From a checkpoint of a small image denoising model: activation silu, 101725 training examples.
Rows from block 12 of a small image denoising model, named by matrix and row number. Rows with one number belong to one channel. Each number is 128 + 24 x the weight over its row's rms, rounded and kept within 0 to 255. All counts start at 0. Numbers have three digits each. After the name is the row's rms in percent of the matrix's.
After each channel's rows are labels from the 100 images, of 14976, where the channel reaches its highest value: "place" is the part of the image that holds the peak. Only what is clearly more common there than usual is listed. The data: photos with spoken descriptions (Open Images, Localized Narratives).
# convs0: first 3x3 conv (model.decb.0.1.convs.0.weight, 144x144x3x3, each kernel summed), inputs 96-143
# convs1: second 3x3 conv (model.decb.0.1.convs.1.weight, 144x144x3x3, transposed, each kernel summed), outputs 96-143

convs0.101 068:133130110175125146111110152126135135171105126141103093113069148053138138146166134083099149112166150147110121152130171122141154107107095143117175
convs1.101 115:114098112106117141142130110136130143107115151129123089135122111138130129142097116120123118142119110083122137126141096177103128177172129097093129
place: bottom centre

convs0.52 074:137160114098129135142128149139084138159122142143160124147127144148144119109160102151160157151144131133166187172142159140128161099134150130136150
convs1.52 101:175143118123188118104173144149133151153138166160143063156133136170090135124122127098164151187151145132104119139149126168092163157102140110126111
place: bottom right

convs0.110 075:074114131129119137172138137121093107137126132144132109159172117116122186135130160100122136128138138165132113120124105125117150149115129106097136
convs1.110 090:187097190127133109161110119121118145137101128142147081133103077097153133150168171107127139142100131096129102117118132186150161107165127115119154
place: bottom centre

convs0.17 111:180134112117134092086099128156114095124107126142081091150101107149105158139098152072105128118128106122121120125140100107096129134081102117119117
convs1.17 094:139126132102170116150125121151137119137145115127148166132139134137161127089141098106135129148122106135131105147151148085158135180151114163126175
place: top right

convs0.97 066:104104115151134158156086131107178116129128075087131103111094130101121103154117086172142127122136142063128130094123147117132133152132089116136131
convs1.97 112:179139076133134104114167130150152130146136117150138053152132122179094132130101119120126133119148108154114113116140110130113123120093133108130111
place: top centre; top left

convs0.35 097:141122073095126102109128121124133122130129140128123086154126100146143115089100165088101152111115142066135139150164113103112163155168124126119114
convs1.35 098:160150144147041147132137164141133101130097120129129139130193129114209130113137135089143125131143143122129074119117138120225187126156097137142151
place: top right

convs0.51 073:109136104125138108118150144131134138159133119145099099174085162143108138129097143163111163126164157096140133158091094139121146123079125158147117
convs1.51 084:095130172103123142138143119157135098110113148132103128150126152132144143117108104118148151138091124102088159112119138159165172129118122151116093
place: top left

convs0.87 047:095164160152140113203141146151179128158132151119149221120137165117125122132113128191106143161129145099134157153131142140131135133108161149126178
convs1.87 066:167126146125131137112125118119129131132119114137142139141120159159109139145134113122162144158137083115087064116159165166105154103163148121131098
place: top centre

convs0.31 110:189136146108168150086115144124140122127114153126163071144122151138129138159150101090156118134152112103146137122124168105116159104134132127126090
convs1.31 103:126138094121116118149129144112154134112149111143116164131143132122124152120195100108160158106132141174092054131135117109162156105110134157125106
place: top centre

convs0.119 039:120126099149169111168116130176144129163131115107160122139090150109143137152146119099122115141127153149196156121134120101129133118119088094109129
convs1.119 098:153115133116194119160158147123133147156104143131177138132104183149150145114107116113193152189142113135093155127174124133123145175131145151144154
place: top left

convs0.45 118:101153126101117147119142142156118143153109159139111123151138143153112171102104190107102169143137191126160119146105098081136152099105152161147097
convs1.45 093:141090182160113146103115106118121148116138151111122092129161178105125144110214143150150116119156118125141118095125160111094116166104113121130175
place: middle left

convs0.46 118:060118118108127103157144120082120130150134139139092100149166125108143155142122113135148127066152088167139158121073118163177115146152127124130119
convs1.46 099:182121157092133141122099134133131130103143142118147106126138111144166137126131102133140117177135188117103138130183172123111124138110142141134131
place: top right

convs0.19 104:063110151096112131161057129115158121122135094120132102124123129106101154149159171117146127141115128102116102126135155113125116140170143107114136
convs1.19 096:172103096166153141134133100147128153118158130123154038104148152151121123114178121112162105128151114143119099111147127122127079175110118127122120
place: bottom left

convs0.80 089:143114126135122094060132152120121129125146125112102078137092107117119141080118156112128149128150140128107156133103122077136129191165148114164121
convs1.80 113:102128172156116197123155139107127134122124131126123122135164153151104152086201124140145145137143154166118159134138149111191132088141131141143149
place: top centre; top right

convs0.143 089:179116136113100110095114114128133104137120121123134117116128107119119106145140113141115136090116094111078103138119166088111162118118097110136105
convs1.143 113:168157149138146160106175125132170141128142147153115125149136109173144123114185110133151149159148131194109139138155110142182165131099148156132104
place: top centre

convs0.103 065:127179097178148152112119129153171127157119131147145129162109148123125122111093107091145167149115136114135163171102145128135132103135131133121139
convs1.103 066:159142166158155126155116107118119167118143129135143161128152187134130126139172137118115117104148107180147132115124162094140098118123122098145113
place: middle left

convs0.84 080:110140106112122142136125169141100161129118154142130116137130152097164149123131137120111136147165140117158143120095127084100119154022156142138131
convs1.84 077:132106147100099103137127139120145128117111139140153117097181188125095130101140127178129121137174153175104080134168130137167131116123109105094123
place: top right; top left

convs0.73 141:127149120149139126130101129133083156117120152119102146159156129148121139102123171120135147139118163098138130127142081089078093095183115144130123
convs1.73 112:068127140157138140147122169121140120127164128118128123136148113096159144135041139127119123117129072199094048112173143153143104172125126093133146
place: top centre

convs0.5 128:111153147132135130097133143145127120134091183145143109108106138061142153163169106138121169171135144120114153135129182075123157098157145134143174
convs1.5 108:128096068143083156110118111124130133128116122132160074108093111119132129125198118100131131113152099092148067107112113117157113127147132133118134
place: middle right

convs0.50 117:170105108141122126104099135103105109120106117098130094141096107099104149122148146086127124055127121135123128117124114166129111133132127108126125
convs1.50 108:143115134164102191099143135122123110104119144119126079127113081138120140118066148105124112160177102168112073126100146134133149117168145132136141
place: middle right

convs0.104 047:111121091130084150124084129117156104107094133106136127147114140088074127114157135166099148116118069113139101136089146114124119086157103120107155
convs1.104 099:097154108142191076189129125125108142164130131134124156130118117171125127174102127147123127125136126140131094120147173134136106160165151099137116
place: middle left

convs0.88 148:086097111126103113068069112110119100127105131118129103149109135086103124145104141137137103075108097095123098120076099113135150112119102112135107
convs1.88 108:139133181160015190111129138088120111108123122143133083126165163113140115115174113152120112135133148196116109126102111123086127125098116132123125
place: bottom right

convs0.107 068:151133109136150120118085121128168152094127153144124116137130104087109166094134191081095160097107151157146141145075096094128128119046175132127131
convs1.107 074:154139135135097153065161126132137166136189124136107096133195105109163113168091102162150131128151138090104085126144087127133145113113139110138118
place: top left

convs0.106 066:098136131173158114144093167135182118180138094147131121136087143104135149124119153111148155131148142153128145136126143132123157120149149134121088
convs1.106 093:156106204128109170125132121107110146087171144119169138094205175117134117134122110147162106159118138107145106126181112119132154166145136134158129
place: middle left

convs0.75 083:135150124134151159128153164143122170153102138146096101130169124113158173130127108138097141121162156173160145141091121148184148135110137149141144
convs1.75 108:147150074136179117169147101149141142161119123135174166125190122159094106156141138163124141102100093074122085112106069141085139113102115127129092
place: top right