Weights of a small image denoising model.
Model: 5.78M parameters, 32-pixel images, arch unet, activation silu.
Training: 35900 steps, batches of 64.
Data: trained on photos with spoken descriptions (Open Images, Localized Narratives), 101725 training examples, 22.6 epochs.
Rows from block 11, named by matrix and row number. Each number is 500 + 50 x the weight over its row's rms, rounded and kept within 0 to 999. All counts start at 0. Numbers have three digits each. After the name is the row's rms in percent of the matrix's.
# convs0: first 3x3 conv (model.decb.0.0.convs.0.weight, 144x288x3x3), inputs 208-215, a 3x3 kernel for each
convs0.0 070:567477525610430508400475553398460533428496523573419532442500518514486569457545501458550506542510503525486497476507513555444560412390535537537556475507469517488520520514590484510535486579493540469454490539498551474463
convs0.1 082:421518524446563585547551543538487509450452558514537536477500494478523531505484564557474508389437450462497553567495434577587456606465500540410478513510547486528457529515555530467454498537545412459459462495514520423536
convs0.2 116:547526423472510585548553373483512462507501490439545560589483405531453565525505510513485512499519527469567552526505485614485592525424461402556581496558438450530450484520460569450564480485509529461454444517530452528440
convs0.3 054:431410458468497420484517494494454578542541511488396467527418530460490559490521493398495547496520547542514502553475478481417475453507500473523363556503446511481600504469450604519533543481594473543463572553474457445581
convs0.4 127:487533513462486507459488512426505519532529517456490465571501436510457524509503523449550516510532518591541491509480462525456492436504519498510519487501515524479485479519470499455525541445441526507502498485511579528496
convs0.5 052:549475550485522515524512445511510564586523534573482482504454584472475496505439505427510521484489435475392504545503511474565426471412451506531423438449544428566483526537450572459473547495544424584502443515359465441517
convs0.6 202:517510441481502506482504489527490529475519510529464487498477478471510505499473517521502545491466494480503528477493475520488547496525460561470524489529526495479530604449529507537486469480529468493517529481475509514534
convs0.7 108:463491442502472499550488465572457558530557511565495521499477499492566526516492507495491426546494527523519451463464559465573466467553491551469528563454426478545545545538505517517517487517503516536496495537548379595409
convs0.8 064:466512469435500497515431509565512542503482560465479538440502559509393374483542510546508502491541529507467539556502537498536487578550425554451598476532410502519566655468489497563446477556503479502419486480495564452493
convs0.9 073:637518393493492428518543468513510455552537478460454499522529433443461539483470526458502478545526536525470473488470432461518555589442460471437624592549466512492502485439634593553582463403470584524437506555478529505410
convs0.10 101:493501477446470488468476551534462453459490480483474493444496583503449515520553525519556499427499503511431530560484560526487494498496455542503519476508490482511489528514484450469493509519474451471530502495568473547464
convs0.11 114:505413411420589514450502491426538513485473499541452522544471478455581539484505485534520523499453470508441494386321573551495445474595563441496552493441480459458497469497481493446479510438542570464499496539477466462538
convs0.12 083:587506411471451481435460450445533499530493503491567499489454486523533501473589461509469577573504494468570487528508469501512455543549512405475408404482437483510575410457450524492522438492534566407451531618473523534490
convs0.13 167:526584471497448445436502564548459525508516493504482512442497500529524544481470536531486501438529526541533489455456502469486546519562469572481529507517503510503501601485491517523521487499459472478471458481553559553484
convs0.14 152:531504492532475498409437567565477495489561501545494515506452519536516485443459543510543534471511504573450496481480442450486513540505518515469512476471499534517515462425497497542510507444522417543544448501439574548500
convs0.15 080:393498442451434540481457436439526508504498546469555490446512415505513536508493516475507579523552522463543523451463482516547568481420515422532480465550526530440488492410475505499531577514525491505438510551482400541488
convs0.16 064:469442438482533433401568496472444533515472518511484444548472481448589513484448493507504512482430551493493446519528409399448495476480443461488518561486420488545502505423521468460522603470480472503466461554481460461455
convs0.17 068:527484521455496505521458506492486475539510454476558536497493532463476517463497459421466453511572505522483484495477491526421514471529391375438550532463475500524487407431449501514585593490541524574521559525479503480499
convs0.18 091:546530429414500420500538467631571495490472465456522456478477534356435463557593493481575573346488457425480532435393552500492524611591400420426548531446418449453544436437464579470498531464528463491440505545605487446529
convs0.19 094:508538501453491553499500502426482510544475550490518494470513449449471579536491532443487494522504483458493558455473496562524415391509575485578518483487569464471437452547478524493488492477505506442544555544471498577486
convs0.20 078:516486457439474500497502514505491489525557525546494499516474471500567577491457554484502533487451495567626493488539503523503521476449554573513452469515560490449433547505534472496438482499458530476544486486473446566545
convs0.21 049:493458510580488522504488488461509543519511431517482524503493442464524601546484489427464571444471493512527552572558415464422509492489566484553475464452542485511523456611512447543496467503540459467611614440479471515473
convs0.22 062:570478493532511478554388520545490456482573531516463484581417494463505507509559494568413506532538516472507467565513491569467541483443542476549429533508534420455565547474424557510563388501535493448531504524482689542413
convs0.23 065:484458497535508457495546390525516522444535457556469489421432539520628415430496477469553447550433396524396504446458457452532419566436520530569513465523485506527399581547531469527528528508541496453432489457586482470448
convs0.24 119:509550448507489485546531512480517466470496466481510479538504477446429511480493568396470463486525488518512506477450552471516485508453458428487577475474550477512512350480504509474530450467444546516563536531523392480510
convs0.25 086:487446461485491539521464471558467514509505470533456506394468438538500535480449514456524565477497498505544522581472481558426505513433516529456520498546527424525458488511458480480524479500449393506518502505486556565541
convs0.26 096:487536452415494436436526505549487521512482479443502501509460508441524497528460463541544557533533500549501455484462494480445492489530504475491444473509469472516531421466444496496442418563544544537484559459511578493484
convs0.27 101:483514466568499479527543430597460444513502473446478536509471451521505496505512510539496482532526415557520517527472506378460569504558512571429459504494492473549485581487520519517534470452466484482487535463540603445530
convs0.28 083:507543487459486560589480428561487431538471473428524454474489450383453501537550422429544387530486499571471493442405541410569461589528436448467619504554474533467484464563560494427423459464526510512580579520444489521550
convs0.29 127:490487494484501498521468476497539472511461493486482495528523502484455445495501482595535527515487475450501522471541466522500488511457512506520537458473495502508429528491476516470485504514516586563444455495520537475469
convs0.30 084:481506609524432471528507464592497438501482537545499454470455527498508487467487527440471534578480439524421452496398445485439594470532460501499543528481511499459447476460560475505518539513510451471523450596483509471498
convs0.31 113:508492549442521488510564546512487483562518446495451480507485497497490552506540487512564538538564450475410505499493419517515558534617489474491548517523471445532511429471489472482427529512495451539549553447538510530461
convs0.32 052:518480452493536468513439495512596393470483562483500501628495457385603479455493512420518526614439461425507533488546435485582484573459583431421421456463602467478514475450496517548481535442527464535555601541515528444517
convs0.33 115:462467491486472499458497528448531564487515462493511498478467416506444462498448463431396506470440494507496494573557499506446517447429466436512529511486426516470554517507560543513496466476495564572517426476486532467491
convs0.34 084:485387460492481457494590588536516462532470463529516493498447502538527529443483420529515447491441442579498451576483526461523539387512482558530399589541530443524553541450453568527483582494529488485564509449468534608503
convs0.35 092:535508461432507538541464530480497558514535555521524467495471507430572598498463520444529523517490459437608514509469466478451529436444537420463502556458541486533516481479483526491508461478490430475531500536477483534548
convs0.36 088:567471500516512487627532489440500540481544465502454552450510469466432518502519468437561587440463562418470511525539461461512415498539452516459607532496553449461413464473569591437508501422406501488593418499526467495444
convs0.37 073:480496517493576582520579482564502580470485455470561529544487528510545524475467457503516556506478470509496457404446581453464431544597331467557469578541472513431488540498504527493460488551481375527478480518491432414480
convs0.38 106:528464534430543433528535536392490505502446485465553477540426591477532516507545536483492600564540459458482497488516402588468537427566546515511439501482498513463461474501454498484509470478515485485536548392473587500467
convs0.39 164:505480499516537509509508414539528538460550502499505456487480474518523497491464523423520497538534427518532567542553477517528481472468531487500500456524523493531496442523532488471517511512448459477498476464468544570556
convs0.40 068:439532453491497505492560575523521491560458468516474492469397478464467517516462554517468491440487483517465438517428444490450615451498532435440524459464533551493465502428520470544526593502438479586481457499473497524405
convs0.41 077:531586570479513497504479516502552414487515491438562450474545523433505438553517560395462467558568478379450437658529487459495537584484559461445476533473533484528526406477496523489520433508453576514593548475446549572535
convs0.42 069:494554411579471681538467548483509520590562421512478490491532457522396535447454499474587442509319481494504426525469561421551406557411594476426515369480557504455473481501560521536547491541467435475495451406451482582585
convs0.43 126:520553464430433500494530512566512492535514503471507494520505468503504474486493502468525432491492524521524556480464497457524477541488451495491538492536560485526500487439533514518483550459505555487456599546494476503500
convs0.44 090:511500486499466498513461528481484482486500393478571520484554484522514458450531506461472473550504507431515475451523449509556430524484531534451481494452436559506572478492505588554520377432543423406488406577544518543457
convs0.45 070:533484518497517556454516545500519480396435516475535488522461458449518457497442531520556509491472426442529485449501515406480541588464493442475466653532504487483443537553533517481481564500542486418488501452609487447562
convs0.46 144:571508460593549413546521430537460520498510510495492497523496462509540422484467565482438477402503453522504523482510500432538530498509549515507451511514524470528423477512545528550485474490503462470530480398608554460510
convs0.47 059:400469561448442488527542474550499444502490509495473540436537499487450498430565508574629458427508511510457463569464548494457558537520421504435429546481502491532452583515445457548554524478433434465494446505527452454475
convs0.48 064:448495579490462501534476528506552487490477513481467504412564602531413506486514532567565486479592482459406489491465516473562556547543389559447521430436453480553490585473485483470523565481465427525486530525506501528432
convs0.49 165:592454500479523495444502506497553507524488459432522518453506564540456497530556505454433446560573507476526521540555548531498460480436546407476455505523491487514523396467433515518513506509501569541478503498453478489536
convs0.50 148:434489451544518588588426554503530530424449468493487492463468465510491546468516539450562502477481496547476496477429486525420502557461555567419509459495533460551519537532519513464433475517509489456508575422522563440531
convs0.51 203:470535479483476559501497488474499469494501520529480523521491512494494498499499522529522482511488479493514487479473462496502526520562473534533481490487531512533486551548464465511514541513490504491529531507513492531517
convs0.52 100:520482483519493527467508483469466528534531488517505455462461550476583515473504482430424495505450527487532514514483489508523464423430528436513517532468465482471538445463487543513500478481546480492472489510439497501506
convs0.53 162:464542519514533526500476414565510479460498506527510538468490508503511577520505457538490448434525483515547539436485497540604482549523465509456473442471503550609530519363464512542425527501597429554535528547462467497531
convs0.54 063:548488506492492497515441544517519506495525502483497543507499488496456465467525464503486532457614505583496529531569466462456526487487459448540548516459512470494538583534549476536492495525484444457479529520499516510426
convs0.55 073:482545481466480522544479442493564502526506482462453472451548535513582551443508506509592499572464436456398541509492592451538460548454585576548535446469490505427492488578593514469468478490482589535434540442584415560485
convs0.56 113:444522451430510527525487440522504467608442425518411523474531461439564524518447473481473534482595542508438538532494536457559525483602495435438507454489462518462587478447476530550535579500515414474446511622488393585474
convs0.57 084:418477500480452598479523504435482382482483469533531501530495521583450537487467470390428449518549458530578491569451462573418456354536557507586570462363441525509546615565572474487473514558533470503611536457426493485508
convs0.58 110:490488530526470520465483505524519532500557527489480531514538502505462513486534496500405463465562525490543510509576515493538505509426448485457516464530493497524495547487398447504512515534472463515502491574485527406537
convs0.59 064:464416447566523556464509489484463489480443396479387571506448508460621567505519490523528573526407496618540469484443604483481481552550587520574435508592561477415455399495456425511564496453490435481500603539488509495570
convs0.60 057:550473456523459535455467526480503432468569503560566518563482462482574505466422538536511498489448424537593489628507520500509497512385566497497490483447555501528492485518485473545487518510419404466442500513518511535544
convs0.61 099:472480488492504548533504459527497510489490471464495478507486529512499487479552449587539528493481493465553494540542524518459502465460523461460488491495471511502527510460499498478496515521507549518474455504486530493500
convs0.62 065:451438476512462508537504511557486497491514472486481438471539493541462481523478457481532525475533441560453581509487506493523509586485479506426455510561602497542504492499521502509486565488443469462421534465497543602571
convs0.63 093:514399446492411544529543567448527481539520480457446492532503456503527550493491445520491535434497524532489447563523473483486578488502499547495610490419385498533607541451551513535458511484565532462541440556503533548489
convs0.64 098:418503519517455517531447462490510476457498493524468462403439517520554508472433496487501547483476500474545490437503460538504500390507516488527496508474493550494470507523516478454507512509459463556464506487540521509496
convs0.65 076:455493518508501535472461520412482515524529469515505517509478442463557476451495557530522483438461499498557508518491451484470527496511504439505512510499632454491442449468504467524476478425467550460543549431483511499612
convs0.66 069:472489450575425473462533491532507528450440473488512533449497570459436491477506484567521527401533555485465489427458510505495452472479473622476575486454458475538476556521466462440482522544538508363488503562613503420436
convs0.67 052:531439491392571536420516523556537543509468515461542548524489483428527503433464500514472475327563431478453574376535484423512542509445545481578481483568513579560504496485500503496569417449514558474541504421520491550602
convs0.68 103:479473591510481566506424590596491468559460491491494542419479551526464471512491496576520460468574503431519542501545436506540541699421487536520523579454519474572483584445445508521497524455492499493489622551563466505496
convs0.69 099:571495441548579552504419500434505528499528575524584485597521438477502544490495522476524487453486486479568543521558528480466509516502495413446438486515547494530459444500437556539449494490468499460567468441482540520476
convs0.70 079:487447520493585521503563469482518551497495518498441460483430471487527499401444490456491454471623541496427544440465462473503479466524497484479567571530447475517537471497497545517489391460528399579514565419330676517566
convs0.71 069:532550466481521590536468549414533474522575477518563536608513514541531501462465533432496508490478563519449570458564460481536436501531404473582603600538486550451536434389433580602499442445534482548532481429474514537491
convs0.72 081:563393506485499509508513513444529473506487523556474502572394447446442489465462497462522577475506454528559449564508485518404554511481472438526520503452525474565487440439515510525513532482419507559464499495505488524477
convs0.73 082:564485465505460483513497466571474482532559513495502520433474488507499484493478465472484453418525504633497504510504515492449530479524446494433486441496570474553485571524546440538521475488463441581488508397416606480494
convs0.74 096:371499643431476439476510586563458461458546541552438474432498435490492503503433469524541522527459522492396468562505489390452506500539497637499475555555492494435341657555488520461515440475454468574453516445503461552506
convs0.75 107:536453529464527550391507509469472498527473515516494446526464482513473488493537527532455446478520514548547457383492592503504476519478529526449518492458500470537469510488434512451528496500479535512484442443477591469489
convs0.76 061:450487564416456519547480486452482513538389504455482474400523530507510533467491425483487493510593581467457430479498503483531479534458446587463598490489505468400586497530517474492546424488523448459477513579483499489429
convs0.77 114:379486546394546572506434464447534494478508529496499440560501503533463497503506499432491444563515508527512533542524467495498496463476574435521498502487479509514498472528499493476447498528528589485552521416538440533489
convs0.78 131:494448598533466586442507567549489446463462513534513504542395516481476411548489496491540331525496423519514499476490487498578530490477457554544382610424462527552460500572447517423509487506459469485542592486515513475483
convs0.79 065:447514506535535508461476496542474520570447493465556457423529525562534496477474474503507461456549433467508526490486511468537504453497451566470552532455539523573513524490469481540443535505520398522577524480390565498580
convs0.80 096:413433524489486512519466497528533509492468509475486508516500485505534507495526523550594516485496501506500486467438479511489455587551475591475484507454472491556523640484501446483460562518491424499532461509499500516528
convs0.81 119:541503450498533450523485485498435489538474420435487531426551556570505523536506529516501483503594483518509505560466485485478519552512432503481419418517456539522544482491512492536505502474486498538412412555493583471582
convs0.82 052:458463449409432512391483488512532498476575508599455510452483437495526405537412514493439545562456476532466463392425500408443524408548481530486522521610377525479502569556513516523514453529441415433490421443528555470412
convs0.83 094:442435496463494481620484393530504509530461494485520503502509481504502531548500475581463538461485467481573544578516506499520553503500503488496490499436461521565581485448538494500508519479494561442453493519483622520443
convs0.84 100:503476436500582481522461536469457497506479504626591502467561481494509437473506485463571469476505510536513463466519483551581443458383569469471563407430519518482482549495482431468511463512570444431528495464478609400528
convs0.85 061:453499602556520538476512433521512492476458444491520496424540518533448504521540518578510451563544504465450555611464540422512519541536460517506581578473457481572439512652514442398492491485522459509499451564536546497398
convs0.86 114:529463451566499489448438576477562498448477477500532495624477504457477494473479507511522503494476480469458514437465439549428532558450527515514555493551477468489452567498554518510460473493507556496513471466556442471439
convs0.87 063:556526479515447498466474542458521452509476524480491488442372544496539419521470612470398439542457428472552451521414492582530515402479515576476442469425566507504464503526471463529546427469437534495483570544377545514580
convs0.88 188:537464541459524501435511538509498484507509502471524512522506536487463500508500521468492472503536493486499490534568521549508441469435583463523466503504480487498474486518437517493491480511454507518574550493459469462501
convs0.89 115:436442502456553517454509519525506447486511572475497463490469465565585559441443475471514439470575542524500534498488539468465524548496475496482434486501552506513477416544388484545507538491453481526506515417454538505576
convs0.90 104:457461492476562518442493463501558448491484476515520418505438481551484500529465533479497488469536475572547491550462496514506494464544487538526508429420551473558451589547469382465511517514529373463511535443537583558529
convs0.91 093:525549525503452465504497500464546465504484493443543525573561463503478510508530504390493482623545491515515494506394449516492531500512522392559594497452495525459435394567445480444505496480491493522525505544514514456484
convs0.92 115:477518449537565551463475494526464563452481504564524499481409430526511498492456476536495520553401446598444495430404503453459492531440521553488501510497502525468529516496598462494468548532501481495509511500514506418466
convs0.93 046:572390484504421449455477478531485516514519455588533534438523547493399543467517399470528580535538508542425420468415388483494448516552523546501467512518448517451428547414425537469495590512557444515524514595514506466499
convs0.94 101:527552423508497541477532460527487462545502415534536448496577528465588533489502474447481449593469497497529499452500465515507485459533477455437540512510547503469526408490498484524506475520557470462401522424543485549566
convs0.95 042:522524465473445507495348467404461517558512393478434493468541479523518522527459443596601546483554510466482502518543519492532468632485426378498521393375460521580540507431521447435577610440420572556437460549439601522447
convs0.96 075:387561497548458484536527463494509520428535507449502503389425547527560427513505468440549518505521454571476433551451514500550477495591444491476507549533512487438473459562463519484471439464518466524542443495583399467559
convs0.97 064:489516505557485467475521455562510487510572461494511407485454537543576462460478498514497505464525473583446500477427502443518501571563494528446480365490561440569500531485460421468553526499480549531437513452466510528564
convs0.98 092:432444498557457504504503561530548492475579508582440456511405472528498492495462497558507479501483493449577570490613511573474530479468459568474527514427443482599588515492525530509509481545505496450522542488501508500411
convs0.99 089:546530504428488505409503564571473592508508469504523547432528523513485502473480514521430451444600554535493514503507514480491524526500446515426525483543515525491497567408430559563514429481525467579474526492456452426510
convs0.100 080:461430504549402473531437499554522535439514438527551483444477481514569502491464488441547582473487404488508468411426537523495482465488505570491488559537382438488577505514521607500456449477568534486405519546463432450590
convs0.101 107:451500456570541484454505504576492501450515513532529523455535506543478498473475531472496399514518519511552585517507510542558426549462486541449624518536515499483396490446497459497595458458510529531508592509527445467447
convs0.102 064:513610527515500529574493513562473488483427426430522517507580489465519554635501470383584468476435481583418573516461477551510454631502465465441562436425531454576457473532566478384416570573475642510562405403529434566543
convs0.103 076:427436561525531480507499440488490472507463399462630494401482546562562499526500504474493512504486544551471448420493415549547466610460393565420430531418554511541521533448516513529406558528569462490457530526463525459520
convs0.104 069:584441464538511532429413497434517482502520468518482515441492530533538486500482511456451548505520452507513468478554456550494511583480509505500519428480460488510517455480513532487545531481514523454510512432439510592509
convs0.105 136:563508536474490507492517502527524486523538500491492512440472538525459489471533520567481475489493495509494500575524457539509558480433407475453499528471427513532551483488446535514497485508537468519531527535447566490444
convs0.106 141:486416564513510494450482481484476533533562513491476518461478535533524499462485505529484512525509481491520459465518506484482498570473563524513491467499474441516482588520472483465508458536465581512507504525475493471519
convs0.107 102:407504505442436481543526513569515430539490503476452547434555542452436496473578481521426472430516522546519412487434451509406598513561436522446462483471484522436467532479521499467519502550404519542416489567560489471411
convs0.108 069:485466429525517460449493449595502527517472554497466468423446449426492603442512539458569567424511430583523494498449539541533546479614517439396491452510566469525452523447443420491538478488500430524525478517493491530586
convs0.109 076:416522520522434460531516469595488394525444441480468532447545506500530550495507445537509465494550519530451446462469488412527542574556434559456584479478457460513494573445535423509503578504459491543448461572587462474453
convs0.110 080:447566496523520420442491510508472440489506543487544432449497493566536509452492514483529410467575514463513467435482396514540523470487494531405563491520461463578495531505511511517518491488492458481469389534472600552506
convs0.111 101:517446462595548493461527571540539446429440515534477477398495450563509503548480512558469442475515511519485450464521500536494519590448480550494522493487453467515557621539442476472468468535529383480521535467514545569527
convs0.112 132:509474520530519486447555505469535544436530500485521483534421482463430513492470518452512563470478512450449529548509448473496502523463552400544613531515431453422554425496569531450485461497477534523484477497534462540492
convs0.113 113:409488575452530528485597389600546430520459518454449478401550600500475405496535565553510488467538543524492435537512487517460613542498421511421490439503548525444445533427484448518530570506530462653457428472453505430578
convs0.114 094:444522525404489568553490492464488558493531487497500508501451461452542568512456497455581513529491448474482484568460491513440516459495523453547552522456468483478530453544520519470502458512483473455484457551478474480490
convs0.115 108:480447508474506541491543469536499489497484499483467506453439509532440505480475527509497547442510498516513494491453502472439516534551481538520454399464543518526402586507465432494534540532435432463505525467536589557482
convs0.116 139:620533448564513442413497602460502466549540522521519453570501485504465492431515545507492475403495506588539474490518541486489495511463501455491447523555524494492487395496458525524537455522437509473518441443494557541523
convs0.117 071:478441529565486501509429423532533454491543502491500499446479495527503520492520505522456421449501503577441533443461467591576452550526446525461492407484470507505505681459522523468491529448538371431533498551492580512461
convs0.118 070:517436594474416457616538436484498552493440414486491484438553465497444523469531619513479503433475644521521562559529499483589430471544554467471465528471577552448454491557574481434480515431480608616439460514552430536466
convs0.119 200:503480515508486505475493490503476518504485490506470501504465489517477499499496522481488490433481520576490518444464545467512471522520480520431494482490515478522496564474475496503488481509475474503504471461489543542482
convs0.120 071:509545467447468488481548488439432462503444492471596432504555373416522547512474448420536505414540442487453486577345447472539382503394571380500455391394441442486534548472484507506464512461536452454477507448390567409629
convs0.121 056:490478526407556535526543484405545477477534484455587498504558403488571535523488508445525462582473451460486439486455378595549503427443532388479574544474536541482434380560540557515528452463478533470508555500493490474453
convs0.122 071:390458508508424604539494529472479507502478473487515523481558467526503527505524529552527486475465519443452566516478528455513487448531491514527521497421539533482445571502419450510535539486465468441518466472526546463474
convs0.123 150:403528558442486479509535468554531451528487510468487525450547528541445476546539529577465464470531564510501497553520550463452538526498435479444443492511503462499458536460517476460501487514484486530413474514508547433488
convs0.124 076:648475476439457573404542509446488610601543554541565571595377514503468414517520455506492551460534472498557532568453483504399412430580554333482340443533475529427483422485466593556503493517488567456447385469462515497541
convs0.125 135:530582474458516492487482454562458418588478506588459494523527484470516524524517491492497449499500512502409489496406466471554481510564515434489511520468515501489470524425478508549490539463474514540482496481477451557490
convs0.126 128:514467481489475476446500486447487543501491478494541484552475470444452451571453480451471510595532464502521517559514469455384497469495458420469482508533456492517579423499507550483471527528527539515486475484495507461515
convs0.127 083:506462463488420632473430579565449514605488491531498613492480483505453555533460429536590524494533498479500498484435470402511517621343559476489467519522390494559527508383407517462577510512520479482487486519515585486429
convs0.128 065:548482470509480540500386500377529477485553523525483469557484542405480510512540438459415506622536466505518516517514460441468503407415537367584494479382529491514439437548465575476543477475527535564573566564420425456411
convs0.129 063:521544496504484464548488509508509547542545486446546478604541556435452540552492399433487460568575467433473511546483479475527481578426468410534602415526553518468483411485553473499490451478518569490493497581475482514494
convs0.130 196:484507470526520533467478485495495520529489541505506483535504473463506535493487497520515477471503468489545518529533598485508494498456471514491481499507529529503461526522459448520511610467461536517523476502495418515510
convs0.131 074:481552551482521478539523434488460496573524481505454476490514441450563550487499460451520459460546459448431454501359555425580509503576384578479527539469439449544551644481566454533461526507535498619495474539515472540465
convs0.132 071:463513580472463480480494525563549434593465446561505532454546538516440432404509560492437491485550528474478588517479430492522467501549521481509515471483544508473449508507412420565462521508425485537508442512567482499442
convs0.133 081:514545431482554462508459564529494489501381594524523485620452490446434424546457465487586523405402453590424563453481504509437475553532463425534647527408456543618520556572550475433470594493500521481528379423594512571484
convs0.134 107:436475569437455478573475479527519476490487483464516528500580492495517500503534526494501441479593583495445492448416565508471566543574400494482518519502516442424465553498466485462493448483484470479499524560549462487448
convs0.135 114:532576550472510464448466504482526467452489585485455471539452534527471477490512502523487494441499549515442472471470456457412486567551525475485432502527561457406386486398574576571509427451459551483479476433522522504504
convs0.136 111:463496487481542550390487483457489440513477501552519530454494564538528480459485491520549508491474474497559438502545506419477529603525488535529524441511498478566418586553482442467547503510386486542443551544511503466507
convs0.137 061:439478508530538427494473532451548510451475422528602536467537407516605499479440440482556485515506408463433445458479416429448571508450449416435488581531510483515446497498487452524504487545467566440489626493549489481469
convs0.138 109:486531439490462524471477459439508473444488490507462486446501491442654475520462469444487526476499546479512482540467345658500495422523573470425608513519500529483457483396540547524495585485486563490488501533531393550476
convs0.139 057:525578455469529366500502454532434515417462526489398433506428526511442505537523559532496567412470483484419499440454631480408460443538587541501570559483449431458443523565532499445397505517553526490478570423561567552536
convs0.140 058:525509416457447537498472529473409531534517484565516529601526453435488567528466501523525529468426519552554502531477497580470522456480577499477529491469564503451508527407596528506511445497475517482486496474447442575531
convs0.141 091:522438526482461569574575523445531506480421468404466538496521504566509554515531489477570486498495439453438525493502549461489564581548510534465437508528445556558531459554555525451448517502478560472515395584489519562503
convs0.142 064:454463442489517631470463417515511473536463407478504474476420431487546637510421521435470508507511466460496506492488475625584432523463497546485514490561537539534502507517510512476495542458508493441519480519457409548501
convs0.143 067:471490482557445433526399510519518571484497446609465601629479441436492442460510451537566510457381455480442537468568509455521438568533453517480477545490445450500488571526499464510531496500582457475406535532465416491475